Weights of a small model that answers yes/no questions on an image's attributes.
Data: trained on aerial photos of the United States (SatlasPretrain), 101725 training examples.
Rows from block 3 of the fusion encoder, named by matrix and row number. Rows with one number belong to one attention dimension. Each number is 128 + 32 x the weight over its row's rms, rounded and kept within 0 to 255. All counts start at 0. Numbers have three digits each. After the name is the row's rms in percent of the matrix's.
# q: attention query (fusion_encoder.blocks.3.attn.q.weight, 192x192), inputs 0-191
# k: attention key (fusion_encoder.blocks.3.attn.k.weight, 192x192), inputs 0-191
q.97 022:114107124131115117118088181108146110134199121116109129120122128130199114169169078134114107154105103180184122141095183156129138110127159154164136159105189171153134146152174087172139101106090109132155165151133125114135103139079127112151112146083128122164115146080111146111078089109141124087095121136029180164093119068142170143180114112112117086156095073134100072125064149100203132066132171147099107149192105149151134100165177110174161143116160077110171109102153129150104171203166125205160109137140140089109109110211135114105091141114119092127097092143063136139170116122150167130
k.97 054:099184183174131149110142127137143139111155120141167163143129129127139113083144241134212197177163155109158169084120129127157149175132177139123158102085145101112108143101119178138077101140162107100127117121173141115106131143130223179058132112153128111097118136086109118155133158122173140109120145137197132158148139139108094036143182155091055119113093154086074133112168112154087179094107112079113101118126089082085105164116117091098114097124109106122152128117128057130156155127101066078131104112139109108140118115121127152088100118135177142082129198101126171126073112115086148141
q.98 023:130131105119200107139150128167114100148107050162092136118134084206120145100129146065100126097170109139128145106135110107160151083148094155121175127168139143167138110130161136151110107182157109146013131152141113157101101154149142110122195106121133084114163158121121172083118116172134109135162139090131153103181115162143157172094101120111243145108132094119108123155139138105124157167150105126153098097126128163178124161139193132043096124171128146135091148135179141095127126144115167163124164136122114192100138143089088146143164185124080143181169117071102238119104145126110109092
k.98 059:196127186082126130122097139127080140163087147120160116134164121133115093081143109159069108148145103143145071154109157097110113153129174078159140086176098107144155134130082070072077173137138126100143124104164191082129212080124049106084097178127124151111116154084109157147142109119096145185130145111109122183138189127102101093127142147150105121212097152134131078090169098130099079203108117122143075134117132155081124154115060120164107132111113092124087112162091149062120121106167122096099071111125124083153138108170147173103132043145141118115114121135162091102146096076149121120
q.99 024:136057132118130120150125162148117127177140099106115119116196107204115131109152141141117140170063098186138168152127180148121143098157125159109117094139169166146162135118117090103159114128147127108089083092148159110133131159033161124164158170179118078177166198130119133115149037220122141091116150131073189121109148133141152083125131073067175132123147129133125182106089101091162132052100154163127134131124177123168139115080174144112115144093150116129111133151093136111154095159100118127118141080100077150101174157174046134122146144091119135171140099121054174106104121128136096106
k.99 051:099161143092113146181119144174111131121072087151187100158093147150184100117130117114072175118183098111126106133068130117135114122066164136141161100156156133154130174057128154155123199146124148100195161111061139108113172083098143105096151158114106043134102099170166107154120111116093161159113158165177054135120146110227112133140049166124087107135125185116111059092177147139151138157146148090163164153139162160114173103156109142121111158127150164169119121119085107069156109132185154110166105170135077096106132100122099100129174117094143129119077106093147134158156122149124134141
q.100 022:104177131139140112198152144138115118126148085113116142145158173077147106130125129104103146155168087087155094078089123085119106126086145099149125153076173113105093135116105143181125145148126108131147149164215149100111146163174124122181115120095148135137105113189158185093008105162097102149113116059124097147135129082150148177128079085158050095098152099115063094102083142132154112170116105144198111095139114213128154093144129143145145128169140147112122144151186130094069126135146102179142151150104143116166152147081115199106104164152143136138144158125115220114165131096140124128
k.100 056:133168143102006162119134144122161138136086135118165149135089135117148122084117149099133157138150087137102143090149102122066181182181139156068152077133132089118094115151072143086055126142133143090138083081060105130108126089187075095107161138142131132145138175108083126090129209131169125155160150134162126158110065110106167058140144158123155178144115085115112102106124101161129107152122113128123153058145170159100124120089085091063088092099125119142102136100079108124150055116143137136080153169123127123125148133160115148105111065154116123123106099172121087159124076106109072188
q.101 019:134146061131137110150105136161169139153145064125114183146119107183140145100157137070100134104143092114122135210110150116159175071096123154170140142143148150099122157080104117117161105216142094182066080129187113156115106137146118137146172129123127106124145168113134150117087137195112147136187120060106125094190144103126152115121108157073186096092105123149073077163150197084105180135104120140132099112102127141103158124127103150043160131163146159077125138102154109084162097082120136133138141158162121123160149177115078120110169130134157140160139101151175206181155146103059119178
k.101 062:171094108110161112126134106098129161124120207065155132135154137150068108103111112194024093079133159162112098183097126092124108159132117140103110106165104100124161123218160091082084163147126098131108117115133162123133148069163091116139169126136122123133091150103082098147179127131128135122145179146101177206123156138099116173130139164158189106192127154138179099085147106135165137186156123115128075147095145125117091146056091130109090088111064092110118095143074148086086084162176133153091129128150076131150088133151137131147115060130119131121099093153136070139125118105187091103
q.102 021:153153052200130091155071151140094162132164050150127162086080101192158127123117126068104170101120087132142106096118100079157138111162121145139158131148195074105153137151095110118123137157198109127104106109171083107081081186145147109144146134089186145091105131104174188139092133138128124188194108089176103086134081125130150127112064091108140092074146093113107136147140148117153120101135149107150157079123146150128208088107141141073137130143153140135128165138177153135140139101083195135133131133178092178128143135129112138126163183172126156171148132090123176096125094078131125197
k.102 051:158153104110160082156154141074117133096131132111135085095136145106062084106123155164089054086102099173066091176115129113073094131140105143147106102187127135105125070148137111078082142108149193140096111080149124129172112104134038136147116166143143157148062125086083121148118118121109105141145136072111170236098119153119073083127150109151135119141133157112158195126107107114097062141139135114084141105130131075114096137051140148101107107113067135121141152159120133134060113119162104096108118099112136138142065181136153129108135096096075118162122074164105111137189121069174124110
q.103 020:161182130148104096144083164062156196097150135172116131107195121037072155112141127160064115102155093152105129133142112114139116140135141111110127164133153105106114117123096158145102184089151138180132112114125129086112131132142162104169137132163122134063115151153060142140079151080162162140130092112095141162130108105112109183131174142109050149178131173147144103136104165166149147145146144108189138106133101135052121138105111117097123102149123135095169095077103168089124158229073190194061137133153164128170109142146085096128102098138141069111107161148150181168104147093134081107
k.103 056:136164125087087123147127117134118133155055106080162115129079152188104158089141087089033142105148116134125176161113109169143110081102099117142154117154134157122113140107121136134029105116131102175114087155161150150143113080174071109112145080050146123145134129141146143129087137125122144069132133096084129104134103167066139154145064165113140108132090119145080120127115156080187157188121081129151123095126125153134139120127136131084165176119122169182091133117171210059092136104139225122141132160133180140097151142140095137113158078175048147137104089122125141088159086161112135108
q.104 036:150098106112117153103145145138120114128131095138173083153114127165117146107138139175180135150110206122079121136154102179120138118093131131090121111103023073115153164139124114093146117153094173138191122094083144243099141083123175116140117127115160128150124111166135124154233102078090147090092138163128103161119148148118129118135182159187054135121134136166143142136159088093112082177094102150091125167144110160095090156100092132125117087117070123116121154076090126125102127102088101085164137095108108122102132135115189093157119163122086163030116105076143091103104140184124107109
k.104 049:150146135138063115083136181151114113172095093125094124183116168157214171148124084128117130112130175041159151083111148079139082158121151182126124132095118134102116135105132129119049168093147112149136156135104157143151128159083106172144116128110144099144145104175111098138164052143098173140080148152149061164159100071127136188155093094137127135144131095149176115122127127093151120140123126122063107153144157149103161072163111104090125224117129134103068141070106163148124166122132146172108111122069080121079094125118069139101142104159126046126122182118143139159121102139062107076
q.105 024:154104155140124147103114112165107134152152078094167108160081137199123144099157136095113149164087109157156170131092131141126117089114123174145090161178040121157138186151152111080144121143130132064133140097140108166094153132099076130049129120103101091185115165121169085192152166203106111153153168094121058141098078168107121040152135128097232086098112148107131106170120109127157152139117141107094156135109174124151157094140131118071169167103147149139064119150128152081137160087112121109190114106139084203129156148094114107120166132123100170168135098144170123133117094152122111141
k.105 058:166114158114111174103157090047122144129210109099088107085172165135175090166122115108172092127140200060111126132159142091200126160144118181124074119089110157125126157120122145126218128107135136143149168117117172094141090091115111159152040123159113132125118096166131084121179077092135114134113098194171162063131130053148122174152165144086099148116094154119194137126111146112187106141093164122087168158111150102127126166135127124142128139125132133117151106118149131185093195148071098189092155141087100153155090178130136106139140149077105161154145161147140125136128165085141121126
q.106 024:160126173135117080121173188154070133195165131138098165109098114190164159136135075082125150130076173113195153127142114122200125091149102166170126114117120144151105131148178163105172078133129147120096154142158127165169121166084145139128153148143120127141127176149113113122188139190131114118202093125132178098143127167143110163116106096096222110111143106099114076111125141135167195125139102083141054067114107137199116109103151141137155167125152122192077115135167096187172105145149114103124129147181123155093130108084164056147127149124058116175136098140138151130132166158086135094
k.106 069:107151106156200148134079134135144110105157123131162132104213144125126126151107136180152124162121091119102073131157132115060107138165162085058148120137195137120160085084074163098210156130122061162167127134166130130111133107134145090156138131181104144138137127132108129166076171104127157141074136128131140114097138177113141091093135096173067187165131165161039173151088094145059072133103181142179148174139084120127106144195130115164146107142127143121167114126167116153080094093100133102141120118109121125139154142103148138090101146130166211125136133166075132062134173118136180148
q.107 023:115086126142165133083135147161097122107154136142108151133112106146136148116120106114077156150079048154112129113140130095170137077141103173166125132117201171135124125115119106130165152075119086183060124117149111075124068172181127135151140166076138123145139153108110171110080147171179162135191097052157134085098128143130143074093115093070219103098163144165135123188152208090151138143121138117145115121127100110132199119126186128089165144125132177132126167093230119136140109063173126107113173152113119129145138100124065138109172155130137183152132155128103174101150143105124104164
k.107 057:148129136110199119159142108135150152120132175154160157083133108118094087185104147215137081115117131122161044154093158121066122154153085056112143105152166107150165087149112129088191121151135095135133112129149134078134145103113086096133104154167136158157135131128128091132055150131122094120121121159100150161080151205092151081062163153171141109121116124092106149103106095167116086106123162127125162151120112098133079119164100141152136088101128092113161092142116135126101066175165132150112115114167121156127144099095218091122150133078125216148126075182084079115132183171166196133
q.108 022:186175116121140105120167149120121070188185092146099127124131107141173135145150133102181121146145150126132175086140113089150101114153103132192135099115122113125119085157161109158117076149171134103111103113139143174089113165136220166151151104156136103137180121126138164142107127127093179131153108111100156070121142103142172161128104111123151114101127096111122096127099185110146211062118124122156131104163164152117131124077145087083155160157152149087113201164211150151165133144120190154077153167148158108161173177086121144149156230149118097160141112069103212114110151155095088158
k.108 054:171128132076110147129127102144082171152101104106189138097113141112128127146136155157119135131146080124101107197116149080076160151116127092144120152134168137128132153119077094090132206144124167118198142098157145109109146089098082132114149110114105117114126164074161144153130154090095129159120203151203104208073146089098091058151107174138099124116149125125075107100145094177126112211191113108118122207135120119067117113165054142145125134116124128109133160099109128142075079093135125118133118140078116068118115132134078167092133091134185139122054119179145097152171079148178143106
q.109 025:099134121136095153159105128118191165116087153094079149084139163076105121177137095121080132077163090155131049144117156144193065166122140109162138143117202171137093112074155169122131181127081077126065133173186120069158135155129100130151112143087145151078169135086155075128080121159141119097158151135128201111153126108139130153119094103100142087118128191134131076121089180146108171101139168132138141138095138111130110125135133087134124154131171115134098062150170108104110140128192149141125114171122136125121106106089092151108108093061167098218114147182161115184180127131145175097
k.109 053:102134117090222105148085083156159152074184104127141130147127172134113119064125156108144126149097087138109150162148142092135165117176111141146156202092183160133069114118115112165126106108114139087082151165173094155110102138145144094133198120186090129163072143131156106133127162124126122127131115075135131153138097157069146038059200100134139105138141096118097143072150121131097116171142193149118164079101123091144113156123161133182079064123099119063184152081140071160102104154135080056096141134131126158120136128090135126176116121118179125110152092110117145105116175153168127161
q.110 029:107138150156134099135094090143129084157118167111136164110105148068142102179167066148128146147161085105139084111153153094119089123134157131121123174135225140130099128088165181190068154140114080170119125135147148036154061156192088169113101110088153137130131118122152149092007110144140099155120082097102147106156123129143134106153060087138126100118121108142073127108100146118095144098127146105179151110140071126121166154169150112179138157159150137145149118122166133079148132125132102155094139155112168088106136103135139155091130060111165121146181148138114185154197093117112215120
k.110 046:161096140122149135120117137126074123071166168111123118156142123144092097149116136121180129168118170167126060212109136114169122132158144122142173096151152144165121050173148159095146113120141122140049182161102104143139091104112114121137122110172143154139097113122118161120132255112175104110189168085123169112138119153088132097068152149072207160158145096164099124145092091169092101139133133127120109053112173145130125126105154108118131083150194154147091111115108133166161122166140052070118120116140129156154106165114178102132102126158161194133158125173111133102082171145127115143
q.111 028:115132146123141138149133150128162161158103161105084168068117157147130079163132102094043098073141146107176099105096158113187099156156157111132109144103146139158107097138182166140103139156125067157071153125158108099192147143055094141175123111129144143130149160112142111068119132165115090143145103108146198100145121082117116210154072088055109075123119129104188075145032159114213154104125152114144085110108081124145161099160177119106108177130196135112116120143151159134136160129157136206114111187167133103146121152119113159129138086139128102188143140156126140151127133098097161145
k.111 056:144170072148193120140102155095131144101196119124121144118177159122105094098130167142144152148138071164111125138114112110089197119157099141128166130130218134141131106091093170142152146111118113114088119132139098099139097116167184114150147129183122133137117123094094154126094222126157114143116081171127117164101135167134134042065177133155117128131111109129070172091125152176049098118113119120162193138092112153142123105145161153132066062129125120138162125115154079155129046159110083104135141053150127101145117154096177170125109102124189203157156083139110093083081137133170126128
q.112 104:155129129111138131115127121129122116099106079156130114180147077140117177087113150150180142133120147109093168132154087143098164113118100130094134110116077097114162107175089129111100097098133180094162106099115127255085120095149164113103143121163111141124120120104113116150255133094123139109133134156130098148124133137082128041125202157171114164133161136139137158112169106121100106189120101130109145136145112166145131132097110124123101095146095137156130171074092138156136104105103147030162145117121108149121121111158164093160144137172105171060108106056161097127083143171127073155
k.112 075:157097171151092174151143133102116155140175162096145172087111133172156063122114091164091067136107151131141110157110138122164101146103108176111092132125071182130139132142095108112174145131081063125135132080077138109189112117078094145156078131127160150120105157157113068142105096130078108125145116165096147143071132097177136185155166073181138064147092116139182109151079147153233095125146157147076119142112109080096125111117097139168153145122174111126085084159105152097114106149162110118099097056109138218165124150161082106094110125120101114072132116162130079143130109143144114070
q.113 145:152101122091140056177100142146096105108130136125186104195135059101101163072115169124135109159128034202136150145112108129102171070111053158118198133145195090091123145125110108125124183142108128144128098104125145099086128111126143094090139095129128101189150144095113188172053106115094187152118147097124109163094112153091122121114119139130124166137146083167034166147135117108124126114117088213126149135134151191105073077093126160128114096111124121111167174088145159106096112121099170093164114084128110154094163135110146153103165152170110190138116090109091130100108107125140108140
k.113 139:050131107159117141142086147148143081137083127139203094138146122136098143126196136132178149114109088105144124066118125149087128123077144094137134135139151122112101118090133134147124131178108125158133126192055126163108132164103125122141113090120156034125132079133150167135085153110115154112103102052125091127127128143123128056112088092186102130127149132163068110151131139071046119121040148151202134134175102149109118141163130126152162158102143126133182128128155153126129148151085155153139124117132119093094206147081118228114191182131142103096127163103098187102168140137148179152
q.114 047:137136046107123128138135101175162102117172171151162105176132088186097141067102176174161118138081090163147155163143047132108157085126146231084173124140204123142175115170102119123132090132104171128096110075156125114118085119152198130067146130144116108184100151090111177153112099082104156133121142119118176112146082131097131143129104134108182140135129079160091167099125114112114118098104119153124131105139176142120113123088153147132118110102087107131185138068140112108127135089116118044143107111105181133120125114106204141136149134146156189055120080087096092117122151131146092192
k.114 111:121112151161129208076162161084135187102127130119113110083122184117200075164140146155197101104179139105154145140214137113146115119138167120111118121136100114155134117092115126122108120115129133154161155130061171075150099104151113140106123153164144184134114060178142100107120119119133119143113104178149187094067134161161133188124119168139137146126127161109118105144138130163107117139193171127114120107195111071100128148206101137162160165153149166108138120118152134158146143139142095153069161167141130055172072047172151181121099153151139148091113162235127154131140151127123155106
q.115 107:091162132171110182111135120118169155165117142128091137070114194127170073180161091169117127104140198048123101091132164112156070206146205074139086131114095153159102129088143151126134104124138086130152148159093114080178138143127117168186112155115146124093109100174148089048128136139153084095120097157144157094156146114145128143128102114146101072126104143087172095102125152156130137141124169055142108128117068081135162181169131098143148175145151117136101078168125115142142151116156089181093135156141166076159113107126096130127083082090162079178146170164177139127164138114142180094
k.115 094:140094146086117128125147103092096200107171128137086138129129122126129103108067138148155130147127120110133159220159138113078150133174131157086137148101129115138122129184092131108129111057163166109104120088155139111138102099141124110106108148167131213131104119128071066101184124106118154178135127175129194133108120156099113179140192175097145181141123106064157171106152110186172090084224122122062142121086190130126103129084132131119089138126095121148093133118167103150154079139147101096085173148127132118187079084197119046134079100155104146134140103163152117140113117097124088103
q.116 049:084130137143095177078138139116149137149130146141112169100123142191143114178148113140155141119145215046122112074140103125157096193120178102143087113111038134145129116104146148132065082139150120091185148156127120231166131152147159166180134152099132135083101072186144084076185155113163078091139098137139111103173132110141154091121139128131136095101121142064206110104125116143116126167134167083138103114144110116138170190159133094144128157162105139171049095126119115150171148145127088140127170146143153110139084103162116101159097080132146058104142159117179169130127163164123134149
k.116 141:166116124088126122158132124121125144113165136137057144117126078138115128098059138112110123130160148147120124188161133138171129116162086176109096145139117156159184143166112124155138115095141138051082110079243112117146143107128151105110138129133109175115132187092099091128177118151124098135164165176113200153133095119124148157116189132054150144144119120107164170095147143156165115177197107135068132101071163120167129117068139107112074094137121107142060149120107101148120090132150108094126132113133124157160060152123163013138077085109135166134168092183116085158084110147140101112
q.117 125:157084117084139106132104134133096107120138119153160100193145073154082167091132151159161127147080094146118152125130090160101162076093075161122149102148097080091151107162104093111136131138109158124139095099127134213078148091116176101106136096132119132135139141100101147187205137141101181121119157108112093154104121130097131093118166152218130162144152115171120159148152090092088092182090101195111146145163118174104089109080113158124128089117123114131162162100093152112109081109095147061159130071107077193091142138125183117141183143151115175057086084059116099093092127183133111158
k.117 104:080127110120088114146131159146130050166112077101163096157099086174160173128204106112104109148106096116133113060069110148145138101099116129177100117134082155073111119107174113156141105167087089140133116097089098178112136186115143137107114081097154055146142169140169181159150130121116175112112105082109083125117140137143137130150081104154112105113138118143104097173099124060143161078054087159192137133150092149096114119119142146123192149109183110099147164125136147089108159109101165136172098098118099166089211193087115188146181171158119076105125113081112163109128132174128157145
q.118 036:113148135126061100102155149157117167133129084173137089191112086172138154122124187077154095100128129074146150129109078078113173152140104156138203107155063131100102162113146143117067112146128183174191082118103145223086110124136140121122122121106151101123129123170143116122162163072112139140099112116157146121143157160084119214098169165129112161119169142106091124117161138108134096107117123154134160136153062145124125129104124143126140095184098177166112169085122135122103109049111140078170141152116058114129138113106077087124126151218066117121116117146201109136062163087107120150
k.118 109:120145182149179164147077114105173132140094168135074139107146128103053074109073127120122139100091166191087079134091144141118130132124153104074122174146161100173129127159060145106189147140099104143107149181111145088139167090125084204201145135136097164121097147121105111118117138113147102131156160148160103185150122130105130101117122139160125125160100132147192092083140094154142134230106147122085131118077115114167105145129134093139061102100084090133129094174103137125096100145170094121122101131099129064131136177172187114128145053083158209159094154144120066127108100108142139107
q.119 068:146103106104126169111162125085095130113143126158113124145164121149091128128116156228180086127114187114096152138164110131095158154127112135107117068109079100119211132199102101109123141091121176125195121098105137220123152099143125113161092162142122154100134102155090093125255128121095126100097140157112133134127150107088092127137241148206125144139135168132184163120152098134084066213134127127100155157162092129123114183107100149161105114124103118136112119116096125149130089116138136103130152108116097118143111122185149085163138111141099163056093111095122090123129118119153108080
k.119 111:011148112140117117137097133177149043153057082111142105195124097134079177107159126061075206145083096113149142079081113176142143114086121104165132143129140100107126117098137105150125136187098137095098141104102083176098124142143134112113123094083113077150132142094152183146173137124120210129121127082116089121178132111109133123134118127122107082103110099109099100139138135114111145048026107144170098133134093169102126135113134114126148144107133144133156135135123168132139195110090098121178103123113095147066196166121103121128181086136124131171132185080141104117123127153129127190
q.120 077:146117137091138132100168123162069144100125069164169126148159115199104164098125156045198133152101071147147138136142087139108169120115086190103136116129053106124135165115114130102110102097133204099153112073133147128115100134137117100028128143101138141125113105137116105192247124079117181188109161114143087118107126126103110109117159155064110177127135130108113140113109074122144133161148097152111081141164175143140099094112118134107146119125121197127111147108124123096132104088094114062145171111104094155103100115095205050106137130172136163084109107149162116153083125127102098149
k.120 083:122121121154186146131116103141142140099116128104124107152163123145040133103162090148153159139087115101105098087132132145080079126109190066077140153122180076114053093148137125133098146128134175115132125244049136125107136112152115158129133111099122112139156073109138148120032143094151136148138130094120112119153117139100128000087130163165156079116102101142111080097140099116088089148062195126202119133109169093117109129186135089123138166122108154117188093140139146140155145140095143117141132144140136127109165088164063141125120122100160114152138169131107116121159118150143169161
q.121 099:106174137170102120133134128124145153134133139102131157061109176080161095146139092059085135104178121139139099142116156113159076136142163118133095168120149150154086150077143141141142110139146075121109156140107130000168112168145083135122127125136129116124123111148145133110000130127147113134134109119165127111137119135195135146143042102044128097123093122104110110121099161161148173064161143072148117107093154085137153119164152116115146176144144143116113095157172119128138201160142118199094119154155157122160113109118090165105089120095160101206172165172117166163154120102133140124
k.121 126:164120177137151150102149096081117220074159135132073168079139156122137088148063158152124102126132178121106126194160154087126133150185131136081127127131127126173117132141092145088136162067141151131128130136145162080153140092130114138147129161143121190111107132155079044081128108143135083145133148195130183136110134115102108167122139151093146142134126135097170166099133127190185131160247152103076139127100146093153135150120108113102100116165081130162086125137127108149130118137178111127082155139112132121174032072162138031115085103107125158153143121181145096144119118094123101092
q.122 193:094161144177127185094144119129162140149120134129059153058116184134161096182137095122118152103155200047130096097135150114161095194154201089137078134097090168171110124110147156153112090123146108122129152170120112096173114160133118173152118153113135149086115105159148078054154148123182067111140088157138138093171139105158134114137119104112114086112113144064172096106126159149123153133142178041147100105125095082153180176174130077134146173150141141147097088162139094154173143129154092174089144178139149087156098115137095110143087082090145076161161183152163150144145146118123163106
k.122 099:207108160103175161126149130105117176094169135146095166087135144124147102109041164143141123125161158118120134176159121110104167141144134133095132118128129142143189114159067134123112134052150171079141105072175147077164116105134132146109132177178112188111100144144091085133147109122160128159128147199135191133141118115144108181145167154067112180139115123112133152093124126193159141151215120130064120111125163105148106163075088115145075109134125138138080114107116100155122117127170097097103154144133160123197049105140153072152062073121132164129125115170129082156078102115119064081
q.123 031:092048122119096136106111140070100139123108106086110159116151143162090112115156127178114131122064175145080111103128149162124093162053140113161091080156067135105135144135127105111216145144079123152122144140075124157126189118078108127182073160132107155084147132161144123152189137171092137093116129138085117160112175102156108168092182177232119115147100144157208082165144070123084083167093138117134138157166091080080122123124124110132161143116144094147129116186093144092109124130136096120146082096124091125122117171157074146097132140103151089089109139100139067107125124178144155072
k.123 462:079132094120116094163083143164126029165100095112178093190117091140097178127188114112107161140086102139157143070066124166126131120094108118191132119131140124084106128104171100142104124185108107121124120112113110187107127167126138114117131088103145050136141153104160188159134143136114166112122123077112053135156122120125126083129106114161111108115126111151091112156130127056094134087000112154176119142149103164117130114128132144122158131105153126111174140130137143111123143124112159114187109094126112156056215206097111170138190135140120086139131138064120133106142130151121142173
q.124 085:161107131100156115139113118128116093099093102145155095195131056131101187100120166167169144140104106134104153140132095132097190092116086137110182111131130093110151117181084114114108119106129181114139090100141147231065109102144161099111144104164106128142138140082103141158220128103109154122133141135111092153114121142076136040116164156180108168145160113155107167126156107099093088174102104170103156144156130179131105124088114148116099085128098123131147170076109138127110080100091151032179132105115109142107153126140168130150156128189104197066096102058145079112090133158124082167
k.124 087:112074152159126143149140151098132150141131156097148120092148153116170080168125103172101073155105121133138066090097133133147077152109127102197137127154096100098169139109150119098180165150082095146162165103090128121163135123096095156180101138119156071161129134184143152095079099150085149074117134165130132144079131138184129147128084105176128044157103146175152052176118117086157095134052167125140093154104096088100074100154126119187105190113147068083151108149124163074099151135190110166103099087147094187112155194099146189116145156105109131074121120149133087121148111130147144105
q.125 117:156080127079126094171100130137098123106127133115173107175151073107078154094119158173143118153089037199127143160115120143095156080106069158113163122153173085086145131153102095114134188135098146142127103103142150119097152093107141105102133097129122105173152153085105175191091098139082196145098162088111106168075117146099113136113132144164133163149134118191077159161124095106113093131106103236121144148133163167101072079092125165130104089107135107112175142104113159095077095128098167080157105069110108159090165142122154156115177141137120184114083075102085112083110089138158118132
k.125 127:068135104142123092164097173154144041178102138107180074173117103162093180114195110118098163135086093138152123056059116169133134121086108101186155117136147117106102133091177107143120117215100087141153127152104098173099133153117143116140108084110149075153149156117160177145115129147113170105135118083108074129139125123158137095116110093151123087119126103153110104162121135065101115083012107143187116145133091163120106102136145134140140136131168113114158141136148151094118154117100141134179104097120103143084210197088116187139181140169108091130138139051119152097168145137126123161
q.126 161:162105104073129077154118129121084116104132107132174102183150071116079163081121165156133121146100069191116160152120110138089175082111066162117163106163162082082158134158103090113132161125112153137132095079137149167080136107125142088107130108144113120154156146101103171191136100125088186143110173111116100160073123149096119122120151155157125171154149113192081168158141095101124090128111091214108157162129152181109081082084122175125104087122113117117163159102106165112076078119101178080158113075106093173104152143127154145130173167158106185097058077076101105089107101132126091134
k.126 173:089126098152111099170129157142143053166099129106167077171126107130130154144226117117120145130103111125165135043089117166128104117095125102169148113143152111113105112080175112139123136225100096158120121145075098182095128174101129126138125098111151063149145148126174185134105147144120171108126105070106110118138112145136141122125086099182110087121132114141100095168119121076093152084022135152197108150169081160109130111153139149139169153106171119101184139130154153103130164120104143147171102114138123138085211162086125188132202176148103092107137127071118180113163145156131137159
q.127 059:094182157167155123128131112151163123121104081118096138087077175133154137159137086069080175118142103083124101087109139117162077141140171086149112158115161145127041098093133146126119094135161086126105133162107122040143121193098109159114139136107129140097113100138164134091092143140188095128169082124148125089170125124167149024156058108096149082110114127103136092097121157144137172056136142040165109108092146104155173128165147107110162153133138166146100132149140125156167178092123100146123166161132154107151140106138035137135102115106169072199163156141131152161169119125104124182
k.127 168:198113166131151159107153128094107222101161141148067164066133164137158070131055132151129088112154149132105142205175133112134126137180118148078121137128114142151151127171117133102153128074130145134120126142156152077154112094109110130155124163168107203117114131130078061128120107132142093147135149196133197123113140114132127192124165152104160162138128136092172153089132136189180114167245135120066115113091162101131106131099134120123091124130105122138072123128121104141130096133147111114093151153127140131186052090154144049120067093115120157129129104190156119151103110080114102088
q.128 085:153172200148112156083105135162159150134149123142103191089098161183156103124103108086097177109143127103116109104174137132146098113173138125109068140111149143167120107163134161135121070087166116062098135105126102100184104166147139156068163159128094168115110129120144068126158095152158108137176144139118128111152120107153140071152112109004183099114126141099143121108117129162130162118185131091121106116039182080149174111171156098110123152141126180154075135123122101155174156178125082109088139133138160103160077077227111091132092085114140077130152156123112142153127126172089108131
k.128 102:186130178104098166083141129126126199095162130154097160128133125129193113122083150140188140128126167095107201162216118101108153134145183150093130106088082118159180086149080156095165106062142148120102092045105134105166123135128141134092122155140112142108107057113085059108112138117166150169122143178157169096099147133156105157104089114081147150146131144143115137125177149172115119099184105100100129097179157112138130158100126113122110128130126153166073133117115122165181120128102139113070170150120134095193065080154096118126006169150161116129108147174123147148117146099120109130
q.129 170:148100093100137127152148146103114041137093144134130053195158063122111155125143153167189103129106173107142152104122100130112172140105121079129164117103099107102169133142130100123091131115119170136180119122142138255087147117134160123180121124151145102147142094156109107118207113104103117098101111135111152138129135119092113149110201155255074144141174112135119151112160132096148109176074114154124146145181070184113111173098109139174109102118119089128143155119093127122096100112137170117171106110127107075106183167105129116139157126153089126068099104088135126069111147133142136104
k.129 088:072138109135129130163088150114117113118118119130195080132132120102135121149232099145178111138163129115148111180047155140101132108110064137158108088138171128109114162099156129121108143236091085135167117237102128155111147103093091099147141097102144085130118119155177193171075160126104172112129125120113100120091137132138156207161103114160105112117138107099130145193112066091130149108122150182090125158146113161100151094183112181129179138118159114127153124141154177130098125135114142108128112115138117187088189160072172174129198139112086168161123072132131104131164118126116143142
q.130 353:116173139159111143110118153147170147154208123130087162067110196178169099151150080135090150142082145113152121077147149143165077121165159140153047115114122165159103082144134162143172089133134074092083143139100100127192124191095145155144151144137139141119138150132152123120198110197146081099161128129093160097155126094168156118155059082080171090113105143113158104109057156133060166041142148073155140116085131062161149133165176108101149170126128119118109120165153116139179155184131087138104125127140136129166101118170147120138097135113132084140169167096100148167168132169118140150
k.130 180:190130165108124177108193115099115249100143120143096164073144163121130077126077130147143083125153173118102117200171148088120133151158150133106104137139115130130156154152107152118162132027146160121131132136134168056157118077135107156137115183129115159114096085143078068136147126121126095166138138193152144129120156106139116166133151172100135152140108155116156143109141118182169116150216148112047143143097150082138126132122118117113093129157118132146096094131122121174127105125147104152066139146104135093186075094159143114119037113104138150130116124230144098144122118092137124063
q.131 055:155108180115142116114155135124118149134100162135129160111118095113105123119085147119110105090189115103149095169126144104096120155149140139098168181129213121123154157107134134138043139108154175095152128116181134000146109107177081138081152154118074157115100123144119084123004091060153135184119106130156134133111121171152116125134129148055153145172145125124100131112176141176195137183186107173117109095087166159114158123122118105141113142154183179164081143107136099149142177108152140142116148145163156122121122098120096139108110061140149108183113103166135142114120118079108110093
k.131 267:152152161135099187080164144125139174106160098142078184108112125186208122122079155100163139102162141084100185102169102116093139100144182157103140141096107148145105101122100159172183109094147112146139082153024143121162094166118140112131132134117113126128115066141131140105097166109152174130135087103157124094128128127146148204126092088120145188111148125095105051192147120130071127086186119121150124109204088091114158153151128132095144139133131167138116135095180127170175137092094104124083177152120137131172113087128106122127128241149121101168144156132146204121112143119107122170
q.132 084:105085087116099125139190133119110125138121107125139093167159107092112149123157141141159099149070192127112171144124100121118150125115119105138126057122038116112159134166135100114106123132089138141158119117088124249096157114081131111188089121172157126140133103165120134128255142160072106062104135149122142135130169106103097220128229148185091145134129153134158145144121112097124096140110128127120167174172060145117098157102113161134119095108118084109132139142097143143100116122123131108157119113108093138142152175114127132164162161142078163077127101095112084134130136122157120104
k.132 077:118107114165132079155040111118126028133093144128180133149154111092083118165186093155137092126153146125180033112085203176153106142131116122124102143159194115111143188111160098142092184160123101093159150138182108172115151103140141153170139127108145138114165165129155174133114104138130090116118113151088086125123136107108128098148185178173109076155073101150178145103133141128089096143070189154127149127039109140102104125170117108168112092119127135092125132123102119132084087127177131136165082107188121129109151144154187148101107130119165191128113131133130047140177109148142149104